A small self-supervised image encoder, trained from scratch: 149.1 epochs.
Rows from block 3, named by matrix and row number. Each number is 128 + 32 x the weight over its row's rms, rounded and kept within 0 to 255. All counts start at 0. After the name is the row's rms in percent of the matrix's.
# f: depthwise 5x5 conv (model.blocks.3.mixer.f.weight, 320x1x5x5, trained with AdamW), a 5x5 kernel
f.45 104 [ 95 112  95 111 105 110 119  96 108 117 102  88  29  91  86  91 106  96 110 104 102 132 130 120 103]
f.46 107 [102 107 111 116  77  59  89 110 102  64 106  99  86  83  88 113 109 109  99 127 121 129  90 118 124]
f.47 103 [114  55  61  74  90  97  96 105 107 107  98 106 141 100 102 133 116 109 115 111  99 102  91 114 100]
f.48 100 [118 137 154 141 115 151 133  76 118 166 156  85  30  93 139 151 131 139 135 172 155 150 147 120 170]
f.49 100 [162 152 165 156 138 163 123 105 138 166 174 149 197 152 171 166 170 175 146 167 154 121 128 135 151]
f.50 088 [139  79  92  74 152 125  74  46  85 121 143 127 107 117 160 144 150 151 155 126 140 152 147 170 130]
f.51 107 [127 131 125 138 130 108 123 107 126 101 118 145 111 138 122 182 186 181 190 174 173 154 179 168 161]
f.52 101 [124 115 111 130 120 108 128 105 119 114 127  63  21  78 113 121 126  90 133 120  98 138 179 132 111]
f.53 103 [ 96 111 145  93  98  64 108 123 102  84  81  96 109 103  56 132 132 137 132 139 164 157 155 150 169]
f.54 091 [159 156 164 159 148 162 168 182 169 178 112 163 161 174 102  93 145 159 133  80 104 128 128 128 105]
f.55 116 [138 133 148 131 137 162 142 121 140 160 173 120  12 130 166 132 117  76 110 144 153 112 107 113 146]
f.56 106 [ 95 110 157 111  99  87 113 141 102  80  77  93 104  93  75 123  89  96 107 112 151 107  65 109 139]
f.57 101 [129 135 144 135 122 103  86  62 102 107 141  94  89  79 130 130 155 203 165 139 139 132 191 147 123]
f.58 093 [113 102 133 100 108  93 117 156 127  92 142 146 239 158 120 159 135 173 144 172 115 124 145 104 123]
f.59 110 [105 103  73  94 105 156 122  82 149 132 144 106 108 108 134 155 127 100 100 155 161  86  43 127 169]
f.60 087 [133  97 110 101 133 170 138  75 159 144 166 136  67 151 166 151 185 126 198 137 140 146 133 160 136]
f.61 101 [111 111  68 115 105 121 106 132 107 120 105 159 214 140 120  91 139 177 133  82 111  90  85 104 108]
f.62 094 [153 123  99 127 155 148  92  53 118 132 127  87  46  87 148 129 108  74 105 118 132 116  98 115 146]
f.63 107 [130 136 100 132 130 106 122  83 119  99  56  90  76  96  57  96  89 106  90  93 127 136 132 130 138]
f.64 090 [143 133 111 131 137 153 146 111 152 152 143 130  87 102 162 162 114  91 121 165 188 182 146 159 211]
f.65 113 [142 134 123 125 149 166 126  89 144 162 145 104  15  97 136  87 118  84 114  95 116 135 146 148 124]
f.66 078 [150 118 156 115 154 142 101 117 114 134  89  90  82 103  87  98  94  56  94  84  94  99  99 107  94]
f.67 121 [117 116  80 113 109  88  83 116 100  89 100 165 174 140 108  92 153 211 139 100 123  95 131 102 116]
f.68 106 [166 154 163 158 138 178 162 174 173 155 147 146 140 170 139 167 129 158 129 177 158 146 159 119 182]
f.69 098 [129 140 148 137 123 124 137 179 134 128 142 182 204 167 142 174 162 173 180 171 148 146 148 147 147]
f.70 102 [126 117 126 119 136 104 154 211 145 104  62 114 191 106  63 101 114 106 113 114 110 133 104 130 110]
f.71 107 [155 132 129 131 153 162 177 183 182 171 153 123 135 159 130 103  80  68 111  66 113 123 120 122 115]
f.72 106 [112  94 134 121 108 141 133  93 109 141 125 130  78 142 138 157 163 167 164 141 143 183 219 176 137]
f.73 120 [141 142 163 154 136 120 130 156 122 126 135 189 223 170 142 112 158 175 151 119 129  86 102  95 124]
f.74 088 [179 112 151 138 187 148 173 202 153 148 147 149 144 148 164 141 137  99 138 126 132 157 196 142 141]
f.75 103 [148 107 118 131 137 138 126 111 128 131  69  86  31  65  89 135 107  90 107 119 129 125 167 141 131]
f.76 106 [122  99 102 119 105  93  95  95  95  97  92  90  93  82  96 100  84  77  85  99 120  97  88 113 115]
f.77 112 [108 108 127 118 107 108 119 142 122  99 126 173 209 164 147 153 163 199 171 131  96 135 171 140 101]
f.78 113 [121 132 156 123 131 118 131 108 127 129 142 106   0  91 132 117 145 134 161 131 125 154 175 126 127]
f.79 110 [153 153 174 160 148 155 176 170 177 158 150 175 145 176 154 107 117 102 120 106 108  96  93  83 112]
f.80 099 [144 169 122 146 156 167 128 102 147 162 137 151 125 131 151 140 162 210 163 134 144 161 203 164 138]
f.81 087 [150  81 123 131 145 147 139 119 137 130 145 141 111 158 137  91  53  39 104  95 132  89  98 113  97]
f.82 106 [151 124 163 129 143 106 106 118 102 111  92  95 201  82  91 114 159 201 136 142 143 133 184 135 127]
f.83 085 [116 103 151 112 105 120 126 119 106 124  86  51  73  64  87  98 119  86  92 110 124 124  86 124 129]
f.84 100 [114 164 113 154 140 107 147 213 113  98 102 115 213 125 108 112 125 127 139  98 147 111  81  94 140]
f.85 106 [ 99  92 121  87 107 114 106  83 108 108 141  92  33 113 132 133 118  72 130 131 138 102  74 117 125]
f.86 100 [121 131  99 126 120 100 103  95  82 104 127 108  52  89 148 146 133 163 131 164 146 168 194 174 137]
f.87 107 [139 129 105 133 133 132 116 119 113 144 130 162 188 161 123 139 153 224 161 130 116 162 200 152 119]
f.88 093 [128 137  80 137 119 123  91  45  83 126 136 100  41 119 122 107 125 120 118 106 120 156  88 151 136]
f.89 038 [119 151 118 121 123 158 110 178 171 117 103  84  82  47 123 123 179 130 179 130 129 142  80 139 136]
f.90 114 [123 142  92 126 147 116 124 117 123 108  91  94 103 102  85 123 101  47  97 130 121 103  44  92 132]
f.91 113 [114 122 106 109 120 138 112 103 121 133 162 175 171 174 152 111  89  51  93 114  86 100  91  94  90]
f.92 104 [135 138 145 140 139 132 157 181 162 122 141 171 181 164 150 120  75  54  83 115 103 115  88 109 113]
f.93 073 [122 149 152 157 124 117 141 139 138  90 143 134 199 159 157 156 159 202 172 177 101 142 164 153 144]
f.94 114 [118 160 188 136 126 132 154 175 159 122 133 125 125 119 129  92  66  47  73 109 143 125  92 136 121]
f.95 081 [114 153  86 128 116 118 124  47 124 147 182 124  96 144 158 149 156 117 150 162 185 151  91 164 163]
f.96 099 [129 137 210 143 122 125 165 223 154 130 124 126 140 133 119  90  98 104  85  97 120 103 105 112 121]
f.97 076 [122 142 188 139 115 161 180 195 174 176  99 122 147 109  91  88 136 163 140  91 117 116 151 126 106]
f.98 119 [134 142 178 141 131 102 153 194 131 116  85 135 168 130  80  80 119 155 116  78  84 139 180 125 104]
f.99 081 [103 135 176 122 120 177 180 198 185 162 129 152 122 139 144 155 138 100 116 176 166 108 100 115 138]
f.100 074 [131 133 106 140 122 113 155 145 154 133  77  77  92  46  83  89  93  96 125  84 160 130 104 151 136]
f.101 091 [119 118 129 120 110 118 131 164 133 116 128 184 218 174 120 124 160 207 162 133 125 136 166 123 135]
f.102 119 [107 127 129 117 111 106 115 146 116 109  92 128 120 120 104  81  91  69  75  86  71 103  83  98  75]
f.103 126 [131 137 139 138 128 104 102 127 108  90  70 123 213 131  71 104 130 189 132 106  94 115 136 100  94]
f.104 105 [155 153 163 163 145 147 132 177 135 129 166 150 198 171 180 133 105  69  78 145 126 111 121 119 128]
f.105 116 [129 128  93 128 138 185 100  54 125 164 190 124 124 151 194 139 143 184 137 126 119 122 158 113 128]
f.106 104 [ 90 104  82 115  82  90  70  91  75  97 109 111 100  87 128 164 104 108 146 147 167 151 141 146 152]
f.107 088 [163 124 137 126 180 158 170 170 166 162 149 155 179 155 126  97 116 124 114 107  57 114 129  98  81]
f.108 077 [136 152 132 127 144 114 180 142 127 132  74 139  97  99  65 178  89  73 176 129 158 120 150 172 137]
f.109 122 [134 135  86 135 139 144 118  45 125 140 128  92  24 113 127 115 126 103 116 122  99 110 131 111  90]
f.110 083 [168  95 135 137 123  91  76  85  75  89 129 151 140 147 109 193 160 123 148 173 151 154 132 119 173]
f.111 088 [182 129 145 157 177 120 130 114 124 109  81 106  41  95  89 130 101  85 100 141 107 111 118  95 116]
f.112 108 [ 85 129 127 107  98 171 139 153 166 158 103 161 194 163 114  97 107 184 103  89 125  81 117  97 122]
f.113 063 [ 84  95 121  90 130 106 103 124  95 173 153 171 162 128 129 148 178 193 163 135 136 174 171 140 150]
f.114 108 [126 113 114 120 113 115 129 140 137 106 128 204 233 195 123 144 145 156 154 138 120 145 129 139 122]
f.115 094 [120 137 138 127 124 131 122 122  98 144 135 134 167 149 129 141 205 189 204 139 149 169 171 173 148]
f.116 113 [ 70 102 106 102  64  73  86 118  79  71 110 108 142 106 108 145 127 145 138 148 142 106  88 107 137]
f.117 093 [101 126 154 144 124 123 107 169 105  97 160 138  86 158 165 199 144  61 156 185 150 143 122 141 151]
f.118 096 [118 142 155 151 119 150 138 141 140 140 154  99  34 136 162 119 119  35 110 106 132 108  98 113 125]
f.119 093 [118 118 118 129 110  86 120 119 121  72  54  75 132  75  68 111  89 109 104  96 101 121 127 104 120]
f.120 085 [139 100 114 102 152 133  86  81  87 127 104 104 187 104 138 143 124 211 112 143 134 113 190 119 109]
f.121 100 [121 121 135 122 133  86 110  94 101  80 139 138 209 146 136 130 147 207 160 114 140 161 164 154 158]
f.122 095 [129 132 130 116 121  91  69 122 119  65 144 153 223 176 125 105 103 124  96 115 118 111  94 113 128]
f.123 096 [114 100  71  97 109 110  83  69  75 109 129  77 103  89 117 149 146 189 139 163 132 132 142 130 129]
f.124 104 [125 121 124 111 128 132 102 115 117 143 197 175 175 154 193 124 156 212 153 130 115 146 137 145 106]
f.125 123 [154 136 159 147 150 188 134 108 138 193 143 115 112 120 143  82 120 192 109  79  92 120 172 135  89]
f.126 104 [123 167 204 152 142 128 136 150 132  98 116 118 196 139 123 171 155 171 165 161 155 155 153 151 168]
f.127 113 [ 94 111  87 117  95  81 106 103  86 103  89  97  67 115  67  89 120 113 117  91  97 113 110 105 109]
f.128 112 [ 98 124 154 118  96 101 137 136 148  99  75  99 107  85  79  93 101  82 100 107 112 100  59  98 108]
f.129 104 [145 140 139 137 151 172 131 151 138 176 172 150 122 138 176 116  82  53  88 114  92  97 105  90 100]
f.130 097 [105 131 174 142  99  91 167 188 159  95 184 159 123 151 181 161  97  74 131 149 125 137 116 121 142]
f.131 113 [ 93 110 101 116  81  58 112 125 100  84  79  98  87  89  66 116 166 126 152 127 117 130 148 128 120]
f.132 089 [ 84 104 147 114  64  75  99 137  94  77 120  74 101 148 106  94 148 113 141 103 110 121  71 127 116]
f.133 113 [151 137  92 147 147 163 149  88 155 156 164 118  19 124 173 139 142  98 134 144 150 140 138 152 141]
f.134 105 [126 141 131 128 141 119 141 110 137 114 118  69  32  89 112  97 105  67  85 100 107 109 118 111 102]
f.135 083 [146 111 159 130 107 147 158 150  98  89 134 145 102 111  49 150 163 179 111  81 137 190 118 137  96]
f.136 100 [136 170 173 166 139 160 142 130 138 150 115  95  54 100 132 119 101  58  98 109 140 112  70 125 144]
f.137 089 [108  96  88  71 131 115  55 114  84 112  96 103  92  98  91  95 148 149 118 118 126 103  92  84 141]
f.138 112 [133 140 146 144 132 151 153 174 143 150 161 161 179 157 168 163 104  82 117 163 141 117  39 123 138]
f.139 114 [103 108 107 103 102 106  98  81 113 102 106  95  53  81 110  88  94  85  89  86 109 123 122 122 111]
f.140 115 [151 134 177 137 138  90 110 123  99 116 117  84  30  88  96 109 112  85 104 132 111 101 116 117  95]
f.141 091 [160 156 130 161 157 130 155 166 156 136  82  86  39  68  87 101 128 124 134  98 129 137 131 130 132]
f.142 094 [157 128 138 157 130 140 149 139 154 146 110  79  63  94 109  93 133 128 104 110  57 148 181 109  73]
f.143 092 [134 143 140 138 141 116 138 147 138 106 110 117  78 110 124 164 178 185 158 166 156 169 204 179 140]
f.144 117 [131 122 129 120 137 142 140 153 131 141 175 200 165 208 182 151 125  82 120 149 127 106  79 113 128]
f.145 074 [103 147  88 117 119 128 146 117 150 140 135 149  62 132 154 136 182 184 186 129 128 168 189 165 118]
f.146 091 [127 107  73 120 127 150 129  88 134 147 165 186 164 184 161 100 152 134 157 109 110  86  73  92 114]
f.147 079 [120  87  41  85 132 128  99  99 108 112 167 139 131 124 204 130 124 155  86 153 121 139 160 133 111]
f.148 088 [116 124 100 113 109 114  48  38  69 112 121 127 118 117 118 117 115 157 109 122 117  83 109  95 116]
f.149 101 [151 138 151 143 142 147 143 166 137 156 171 176 234 173 170 148 142 145 138 156 121 135 124 121 132]
f.150 088 [150 168 157 171 138 160 142 131 167 153 106  73 114  66 109  66  95 121  82  85 131 112 140 118 125]
f.151 086 [173 160 167 176 139 178 138 155 158 169 169 144 182 165 164 138 122 100 121 153 157 158 129 153 163]
f.152 089 [125 107 138 107 136 132 125 154 113 120  90 109  86  98 121  87  64  56  75  75 123  96 101 105 109]
f.153 083 [106 140  89 117 119 101 134  96 125  65  67 100 110  84  99  89 101  62  82 127 118 108 116 133 104]
f.154 078 [133 163 164 105 105 136 134 162 147 122 146  87  55 133 116 175 186 132 113 200 146 106 132 141 157]
f.155 090 [122  71  39 178 142 136 105 107 154 123 156 172 135 148  99 149 165 138 165  84 130 146 117 141 116]
f.156 102 [158 153 161 165 153 129 126 135 141 123 112  78  59  45 132  97 104  86 110 104  98 119 140 114 100]
f.157 105 [141 160 199 164 134 130 143 151 140 138  80 101  81  81  94 124 140 200 158 109 120 143 157 143 111]
f.158 113 [131 146 158 154 140 148 173 169 163 149 164 138 146 154 167 131  89  44  93 124 118 119  68 120 123]
f.159 087 [141 112  95 106 137 135 127 134 147 131 158 181 220 162 140 104 137 200 146 128 122  91 116 121  85]
f.160 090 [108 132 113 120 109 114 137 144 157 110  93 142 171 186  93  88 175 126 124 119 140 169 211 176 120]
f.161 110 [125 124 126 126 122 134 121 142 116 145 151 191 235 193 144 109 118  96 112 115 149 121  84 123 143]
f.162 108 [145 141 180 151 125 174 163 172 176 166 145 134 122 157 147 140 172 181 154 123 135 156 192 146 151]
f.163 103 [143 132 156 117 122 139 146 161 130 166 196 128 185 140 182  92 110 110  85 115  90  99 102 116  68]
f.164 099 [121 156 170 165 118 100 154 225 129 100  97 146 207 138 105 129 103 134 117 138 141 110 117 114 126]
f.165 122 [129 137 108 131 137 115 139 200 128 109 104 140 216 134 102 113 105  64 105 119 124 113  62 118 127]
f.166 101 [114 128 112 127 109 124 108 143 101 132  93 122 177 114  83  88  93 106  84  99 110  78  47  91 101]
f.167 105 [102 114 122 125  99 110  98 164 100 101 134 121 132 142 125 151 159 131 152 161 183 184 192 187 179]
f.168 106 [131 145 203 157 110  92 146 204 114 123 115 110 139 112 102 128  89  49 106 122 132 111 107 108 130]
f.169 092 [121 129 124 129 126 141 141 116 142 142 168  85  31 115 146  86  92  71  68  96 123 115 121 132 115]
f.170 083 [121 113 107 116 106 129 136  61 141 142 135  91  26 114 141  94  98 152 101  96  87 137 125 122  96]
f.171 090 [105 103  88 103 103  92  84 117  93  95  66  85 123  82  64 129 119 100 130 123 137 103  97  91 136]
f.172 099 [132 148 141 143 148 141 151 147 155 136 150 103   1 115 140 149 126  82 115 159 143 126 101 120 141]
f.173 118 [148 127 149 140 136 111 163 184 156 109  70  83  99  82  68 120 121  58 107 141 148 127 106 143 139]
f.174 093 [125 104 114  96 132 130 131 121 127 120 103  94 136 106 107 134 161 207 162 131 113 196 207 162 136]
f.175 087 [121 115 143 120 113 135 126 156 123 147  92 104 218 107  83  78 108  98  93  83 114 121  68 129 111]
f.176 086 [133 160 182 159 119 159 144 204 165 145 159 153 160 152 155  95 103  82 112 114 110 104 112 109  82]
f.177 108 [143 111  96 109 146 154  94 114 103 151 150 152 214 134 165 111  91  79  98 105 106  90  95  95 102]
f.178 090 [150 126 139 133 135 121 118 172 132 100  81 137 224 145  90 102 111 180 140  99  88 153 157 144 155]
f.179 087 [130 126 166 146 125 149 116 183 160 134 122  92 211 177 132 129 144 192 168 145 125 122 162 158 144]
f.180 118 [146 131 144 130 147 137 130 135 123 136 123 121  90 136 125 201 126  55 153 173 185 145  97 134 199]
f.181 104 [123 102  94 116 110 125 143 129 143 139 139 188 207 192 125 134 157 169 173 125 165 158 145 152 159]
f.182 114 [152 152 197 151 150 134 168 212 163 138 125 154 195 137 133 124 107 151 116 135 125 108  97  98 127]
f.183 115 [123 143 122 133 130 118 125  98 125 115 101 101  74 112  85 127 106  30 116 135 146 127  45 130 141]
f.184 101 [120 122 107 130 117 112  99 102  91 110  78  79 123  74  82  76 110 111 110  70 101  98  88 100 106]
f.185 101 [118 128 154 134 101 120 124 126 129 102 100  66  70  66 107 105 100 141  90 111  90 115 195  92 113]
f.186 092 [102  70  82  80 134 113  82  78  87  98 150  98  95 125 137 129  80  85 100  99 127 109 121  98 134]
f.187 132 [144 126 106 136 137 125 117 125 127 134 100 159 245 128  90 106 140 200 147 103 132 144 151 130 137]
f.188 095 [101 125  91 130 102 100 127  60 125  96 149 139  55 139 148 176 156 112 168 173 162 136 107 142 161]
f.189 113 [102 119 162 121  98 110 139 197 153 101 134 150 118 144 142 174 120  29 125 165 140 128  96 116 143]
f.190 077 [141  96  40  91 137 135  79  71  89 134 102 124 101 113 107  84 148  93 136 108 147 140 148 158 131]
f.191 087 [170 139 131 165 157 156 171 209 172 145 151 147 195 163 147 140 115 101 102 126 135 155 126 138 151]
f.192 101 [ 89  82  81  78  80  97  86  64  82 103 126 112 167 135 109  90 143 149 138 103 122 117 128 129 115]
f.193 085 [163 137 143 147 127 117 189 161 153 157 129 155 220 154 131 144 137 171 143 171 145 164 162 122 150]
f.194 079 [134 143 156 139 143 155 143 143 144 166 178 156 157 156 174 150 169 214 154 155 140 129 181 131 147]
f.195 085 [125  83  95  94 103 100  84 102  86 109 100 132 166 141 116  81  91  98  92  88  93  96 112  91  91]
f.196 097 [127 124 124 110 129 109  89  87  91 107  98 107 121 124  83  70 106 106 103  85  83  95  92  62  96]
f.197 101 [110 118 102 124 129 122 116 126 101 104 190 166 174 179 208 154 161 175 164 142 108 127 148 130 110]
f.198 102 [146 158 152 179 133 123 148 159 145 128  83 117 189 113  77  79  94 110  89  80 133 109  83 105 141]
f.199 102 [121 108 124 135 101 110 107 118  95 116 100 160 183 170  92  89 131 143 123  87  87  74  81  75  92]
f.200 075 [162 127  90 118 159 162 140 134 139 158 123 135 107 121 154 142  90  66 100 140  97 126  31 108  95]
f.201 101 [121 111 103 108 117  79 117  87 114  94 110  94  50  85  91 145 117  57 107 161 129 121 107 111 128]
f.202 102 [127 120 170 129 128 130 133 172 128 129 131 161 237 173 115 114 135 176 127 132 165 154 123 140 171]
f.203 088 [142 146 174 128 164 137 165 183 173 140 166 197 164 198 139 140 141 157 153 142 136 133 149 133 132]
f.204 107 [161 117 117 130 160 126 113 164 116 118  71 135 246 114  88 136  91 132 128 117 128 125 110 106 137]
f.205 086 [110  91  47  89  94  92 105  79 103  99  90 110 101  96  94 117 104  93 128 105 132 147 163 125 144]
f.206 089 [ 98 103  73  90 113 136 157 114 149 141 113 148 102 159 120 145 182 195 183 126 106 157 182 138 114]
f.207 110 [129 122  96 126 120 105 123  86 125 105  80  94  94  95  82 116 117  96 117 114 107  76  53  70 119]
f.208 064 [ 87  41  77  81 111 132  96  65  88 129 143 135 156 143 124 111 132 148 122 146  95 144 134 112 104]
f.209 093 [108 121 124 104 116 145 148 163 157 127 104 133 159 118 142 107 120 160 113 101 154 192 225 178 151]
f.210 107 [132 151 149 135 138 127 128 175 148 113  96  88  91  88  96 110  89  86  72 118  96  93  66  96  95]
f.211 086 [106 158 166 143 101 116 144 138 150 118 127  96  46  99 124 139 165 202 166 155 124 135 175 131 104]
f.212 094 [149 124 110 147 157  83 141 128 133  87  93 156 162 151  66  77  95 160 124  62  99 113 111 119  88]
f.213 107 [123 158 183 159 108 169 162 194 173 156 131 177 149 153 150 120 139 173 137 110 108 139 185 131 123]
f.214 095 [121 163 168 130 134 134 141 124 132 141  73 124  14  60 101 134 112 130 135 114 141 129 131 124 129]
f.215 081 [ 86  49 117 170 160  70  71 112 176 153 123 115 127 156 121 145  81 117 141 104 138 121 135 135 115]
f.216 103 [129 117 125 120 137 126  95  69  86 120  99  70  92  92  95  94 154 196 146 106 101 106 110 110  85]
f.217 093 [125 119 153 128 133 109 111 138 159 149  60  72  90 179 222 114 109 107 157 130 126 130 144 124 123]
f.218 092 [121 109 103 113 117 127 106  53  96 136 108 100 111 118  93  66 106 119  75  79 101  88 103 100  97]
f.219 102 [117 133 141 147 107 125 152 156 151 108 131 122  61 131 143 147 101   7 104 143 128 117 105 117 128]
f.220 097 [141 102 108 128 135 142 103 104 102 138 101  71  35  73  99 140 128  74 115 170 145 117 117 130 126]
f.221 111 [140 155 133 147 145 133 152 177 153 128 100 117 117 118  99  88  76 102  65  99  95  86  74  96  84]
f.222 101 [108 102  84 110  98  74 127 153 119  91  72 103 119 113  57 113 100  70  97 119 102 123 117 106 102]
f.223 100 [149 103 120 141 121 133  94 137 127 111  98 102 216 199  86 126 102 196 154 109 133 130 117 140 137]
f.224 101 [136 118 143 131 133 159 138 154 147 130 128 133 114 151 152 125 165 195 125 120 125 202 224 162 128]
f.225 110 [148 132  92 137 139 141 140  92 129 157  77  72 131  70  85  90 151 178 132  99 105 150 184 141 102]
f.226 107 [124 112 120 103 111 112 102 140 117 120 126 163 208 135 130 125 156 215 175 138 135 162 183 150 134]
f.227 120 [132 146 185 124 135 105 137 147 142 112  68 138 178 123  68  67 100 142  97  73 100 115 129 104 106]
f.228 113 [120 134 133 128 108 127 175 198 168 153 122 124 146 133  90 105  75  79  83 110 101 107  72 102 102]
f.229 128 [120 132 162 139 116  98 130 152 133  98  76 133 236 119  74 115 151 169 150 117 152 138 131 147 141]
f.230 096 [112 150 145 125 115  90  97  93 123  98 139 110  79 158  96 165 175 117 189 142 158 139  67 171 157]
f.231 100 [124 143 228 140 119 123 147 212 143 126 157 128 193 135 151 126 107 138 130 115 132 142 158 137 129]
f.232 098 [158 114 145 124 151 147 126 140 109 157  99  68  20  82  90 119 102 108  99 126 134 143 137 129 133]
f.233 089 [141 152 169 153 144 170 161 196 165 159 190 145 159 136 198 141 109 106 122 139 149 120 112 118 146]
f.234 071 [174 116  94 114 107 115  95 108  87  75 105 113 145  92 106 122 117 100 139 170 104  59  97 111 185]
f.235 097 [133 100  48 118 140 155 121  82 100 146 144 176 193 178 166 150 129 154 155 119 122 117  98 118 133]
f.236 111 [142 106  26 120 136 135 109  47 120 126  99 106  89 106  97 123 132 103 106 145 153 124 100 139 142]
f.237 109 [ 96  95  88 107 101 102  96  85  86  96 141 121  80 121 150 191 163 113 164 177 134 156 124 157 151]
f.238 088 [137 173 214 170 157 119 131 121 131 127 131  95  44  73 134 124 138 133 133 142 144 146 144 126 156]
f.239 113 [133 130 108 137 135 132 152 187 152 134 113 162 207 163  96  98 103  93 107 102 118 101  57 115 103]
f.240 098 [138 160 150 158 149 143 170 196 172 144 156 136 133 142 154 180 149 112 143 189 152 172 153 155 158]
f.241 111 [146 161 144 165 142 123 142 179 157 122  89  84  70  75  79 105  85  99 106 100 125 153 162 149 127]
f.242 090 [113 130 126 132 123 136 113  94 104 126  56 107  81 100  64  93  97  80 126  78 112 102  88  96 116]
f.243 102 [113 147 152 140 133 108 120 147 125  86 110  47  47  90 105 130  85  78 113 115 113 116 142  97 123]
f.244 097 [148 100 106 121 142 144 102  83 112 141 121 119 157 128 114 109 172 227 146 117 113 154 197 153 116]
f.245 086 [122 140 148 142 121 108 122 137 135 109 169 159 167 160 161 150 162 195 169 135 150 178 187 157 175]
f.246 108 [128 141 161 134 124 125 147 140 156 127 128 120  78 109 127 106  82  16 110 111  98 104 107  98  90]
f.247 102 [132 139 107 141 126 171 150 106 159 169 106  86  30  98 102 122 151  81 151 129 123 132  78 134 124]
f.248 096 [151 144 138 137 161 132 128 169 144 110 109 145 167 119 125 137  99 107 100 132 120  66  28  74 124]
f.249 094 [132 163 192 149 136 146 137 121 141 139 140 133  65 118 160 155 137 111  97 161 158 172 118 175 201]
f.250 109 [137 176 207 172 140 127 162 213 174 107 122 106 135 114 120 135 120  87 110 145 123 137 102 135 123]
f.251 099 [105  84  62  73 123 124 112 101 122 111 155 158 137 149 173 162 184 154 172 164 148 149 132 145 156]
f.252 092 [145 149 179 149 155 173 153 176 163 152 157 172 188 173 164 128 145 154 146 142 122 154 174 130 148]
f.253 095 [143 153 137 150 139 141 127 175 143 134 147 198 203 180 156 166 167 138 165 176 130 132 138 140 119]
f.254 079 [101 118 139 122 101 133  89  68 120 102 104  79  41  59 117 122 121  84 126 122 112 131 119 137 115]
f.255 116 [112 111  80 114 110 113 105  80 115 117 142  99  14 116 133 122 137 123 136 119 139 158 179 156 136]
f.256 107 [118 142 119 130 126 125 159 158 162 128 148 173 127 175 134 158 120  45 140 154 142 117  40 106 146]
f.257 086 [110 119 122 123 126  88 105  47 103  75  96 130  87 127  88  86 157 157 161  87 107 117  88 111 114]
f.258 106 [131 125 118 126 123 110 114 137 104 130 138 167 238 162 125 147 164 198 148 162 139 138 156 148 134]
f.259 103 [132 112 113 122 135 150 146 150 164 135 172 190 193 170 186 173 147 141 176 143 142 147 151 143 159]
f.260 110 [141 124 130 141 128  98 154 128 124 108  55 140 174 163  94  94 161 196 184  86 115 131 122 155 102]
f.261 086 [110 138 187 129  96 131 151 189 154 126 179 172 166 188 150 138 140 115 143 151  96 147  77 148 135]
f.262 093 [133 115 157 134 131  94 170 221 144  90 131 158 205 159 138 165 133 125 134 167 126 123 106 123 127]
f.263 113 [111 101 102 103 116 134 153 172 143 137 124  74  81  88 117 135  79  34  95 133 129 154 135 139 136]
f.264 113 [ 86 115  91 119  82  90 104  93 102  87 102 117 145 124 102 158 168 163 167 148 174 160 150 161 177]
f.265 101 [124 139 164 122 130 129 163 208 154 146 155 171 220 160 151 125 125 141 126 131 132 153 172 132 127]
f.266 104 [121 125 175 151 114 118 156 205 163 104  97 115 200 145  77 116 122 174 119 130 117 152 161 152 120]
f.267 099 [177 142 155 156 167 184 146 111 151 187 123 171 195 151 126  83 134 144 121  90 107 134 160 125 128]
f.268 102 [110 139 144 129 122 105 135 172 128  93 191 177 150 192 202 163 161 127 158 163 126 129 127 143 123]
f.269 113 [102 104 109 113 104 112  98  93  94 118 117 121 190 124  99 138 170 197 171 149 173 158 127 167 163]
f.270 086 [137 144 183 169 132 154 131 167 106 176 138 153 230 141 123 123 107 155 132 124 149 151 135 171 130]
f.271 108 [124 129 144 118 123 123 130 148 129 117  49 122 184 109  44  75 122 163 111  82 101 138 132 129 103]
f.272 109 [148 134 117 137 144 136 139 110 133 136 137  98  18 106 135 135  99  55 109 128 134 111  71 112 134]
f.273 100 [123 161 193 160 130 133 152 215 154 120 131 194 175 168 154 111 129 118 115 107 126 109 119 114 135]
f.274 071 [110  85  98 160  90  86  76 123  70 118 119  99  79 126  95  92 141 136 154 124  81 154 176 139 117]
f.275 117 [133 126 135 119 134 113  92  98  89 109 124 107  82 112 119 193 171 151 159 198 178 123 125 136 183]
f.276 110 [101 119 156 116 108 129 133 156 131 134 161 174 155 169 164 145  93  19  88 137 140 116 112 125 140]
f.277 102 [100 133 130 143 102 124 157 201 137 120  63 148 168 140  85  83 140 149 135  85  92 116 155 104  83]
f.278 087 [139 102  88 117 137 109 131  89 109 129 130  62  57 122 118 166 118  51 135 140 160  85 108 139 138]
f.279 097 [124 104  87  94 142 131 104  74 100 144 200 129  85 157 154 138 112  56 137 151 143 113  84 107 132]
f.280 105 [142 132 125 147 142 125 150 161 133 139 165 154 170 162 164 184 171 154 173 174 171 146 161 150 184]
f.281 112 [179 185 141 173 188 176 147 121 151 185 155 103  68 116 132 114 105 103 107 116 132 127 115 118 137]
f.282 103 [174 133  73 152 181 176 131  63 132 164 135 116 112 112 147 137 165 168 126 159 102 139 173 144  95]
f.283 104 [ 91  93  81 103  92  62  98 129  63  93 123 117 107 121 104 165 151 111 161 181 153 129 118 133 135]
f.284 102 [108 125 168 124  99  88 131 199 124 104  79 117 131  92  80 116 102  90 112 119 114 114  52 119 109]
f.285 078 [123 151 150 133 147 134 111 120 103 124 116  44  61  96 111 143 114  52 127 111 134 157  98 142 167]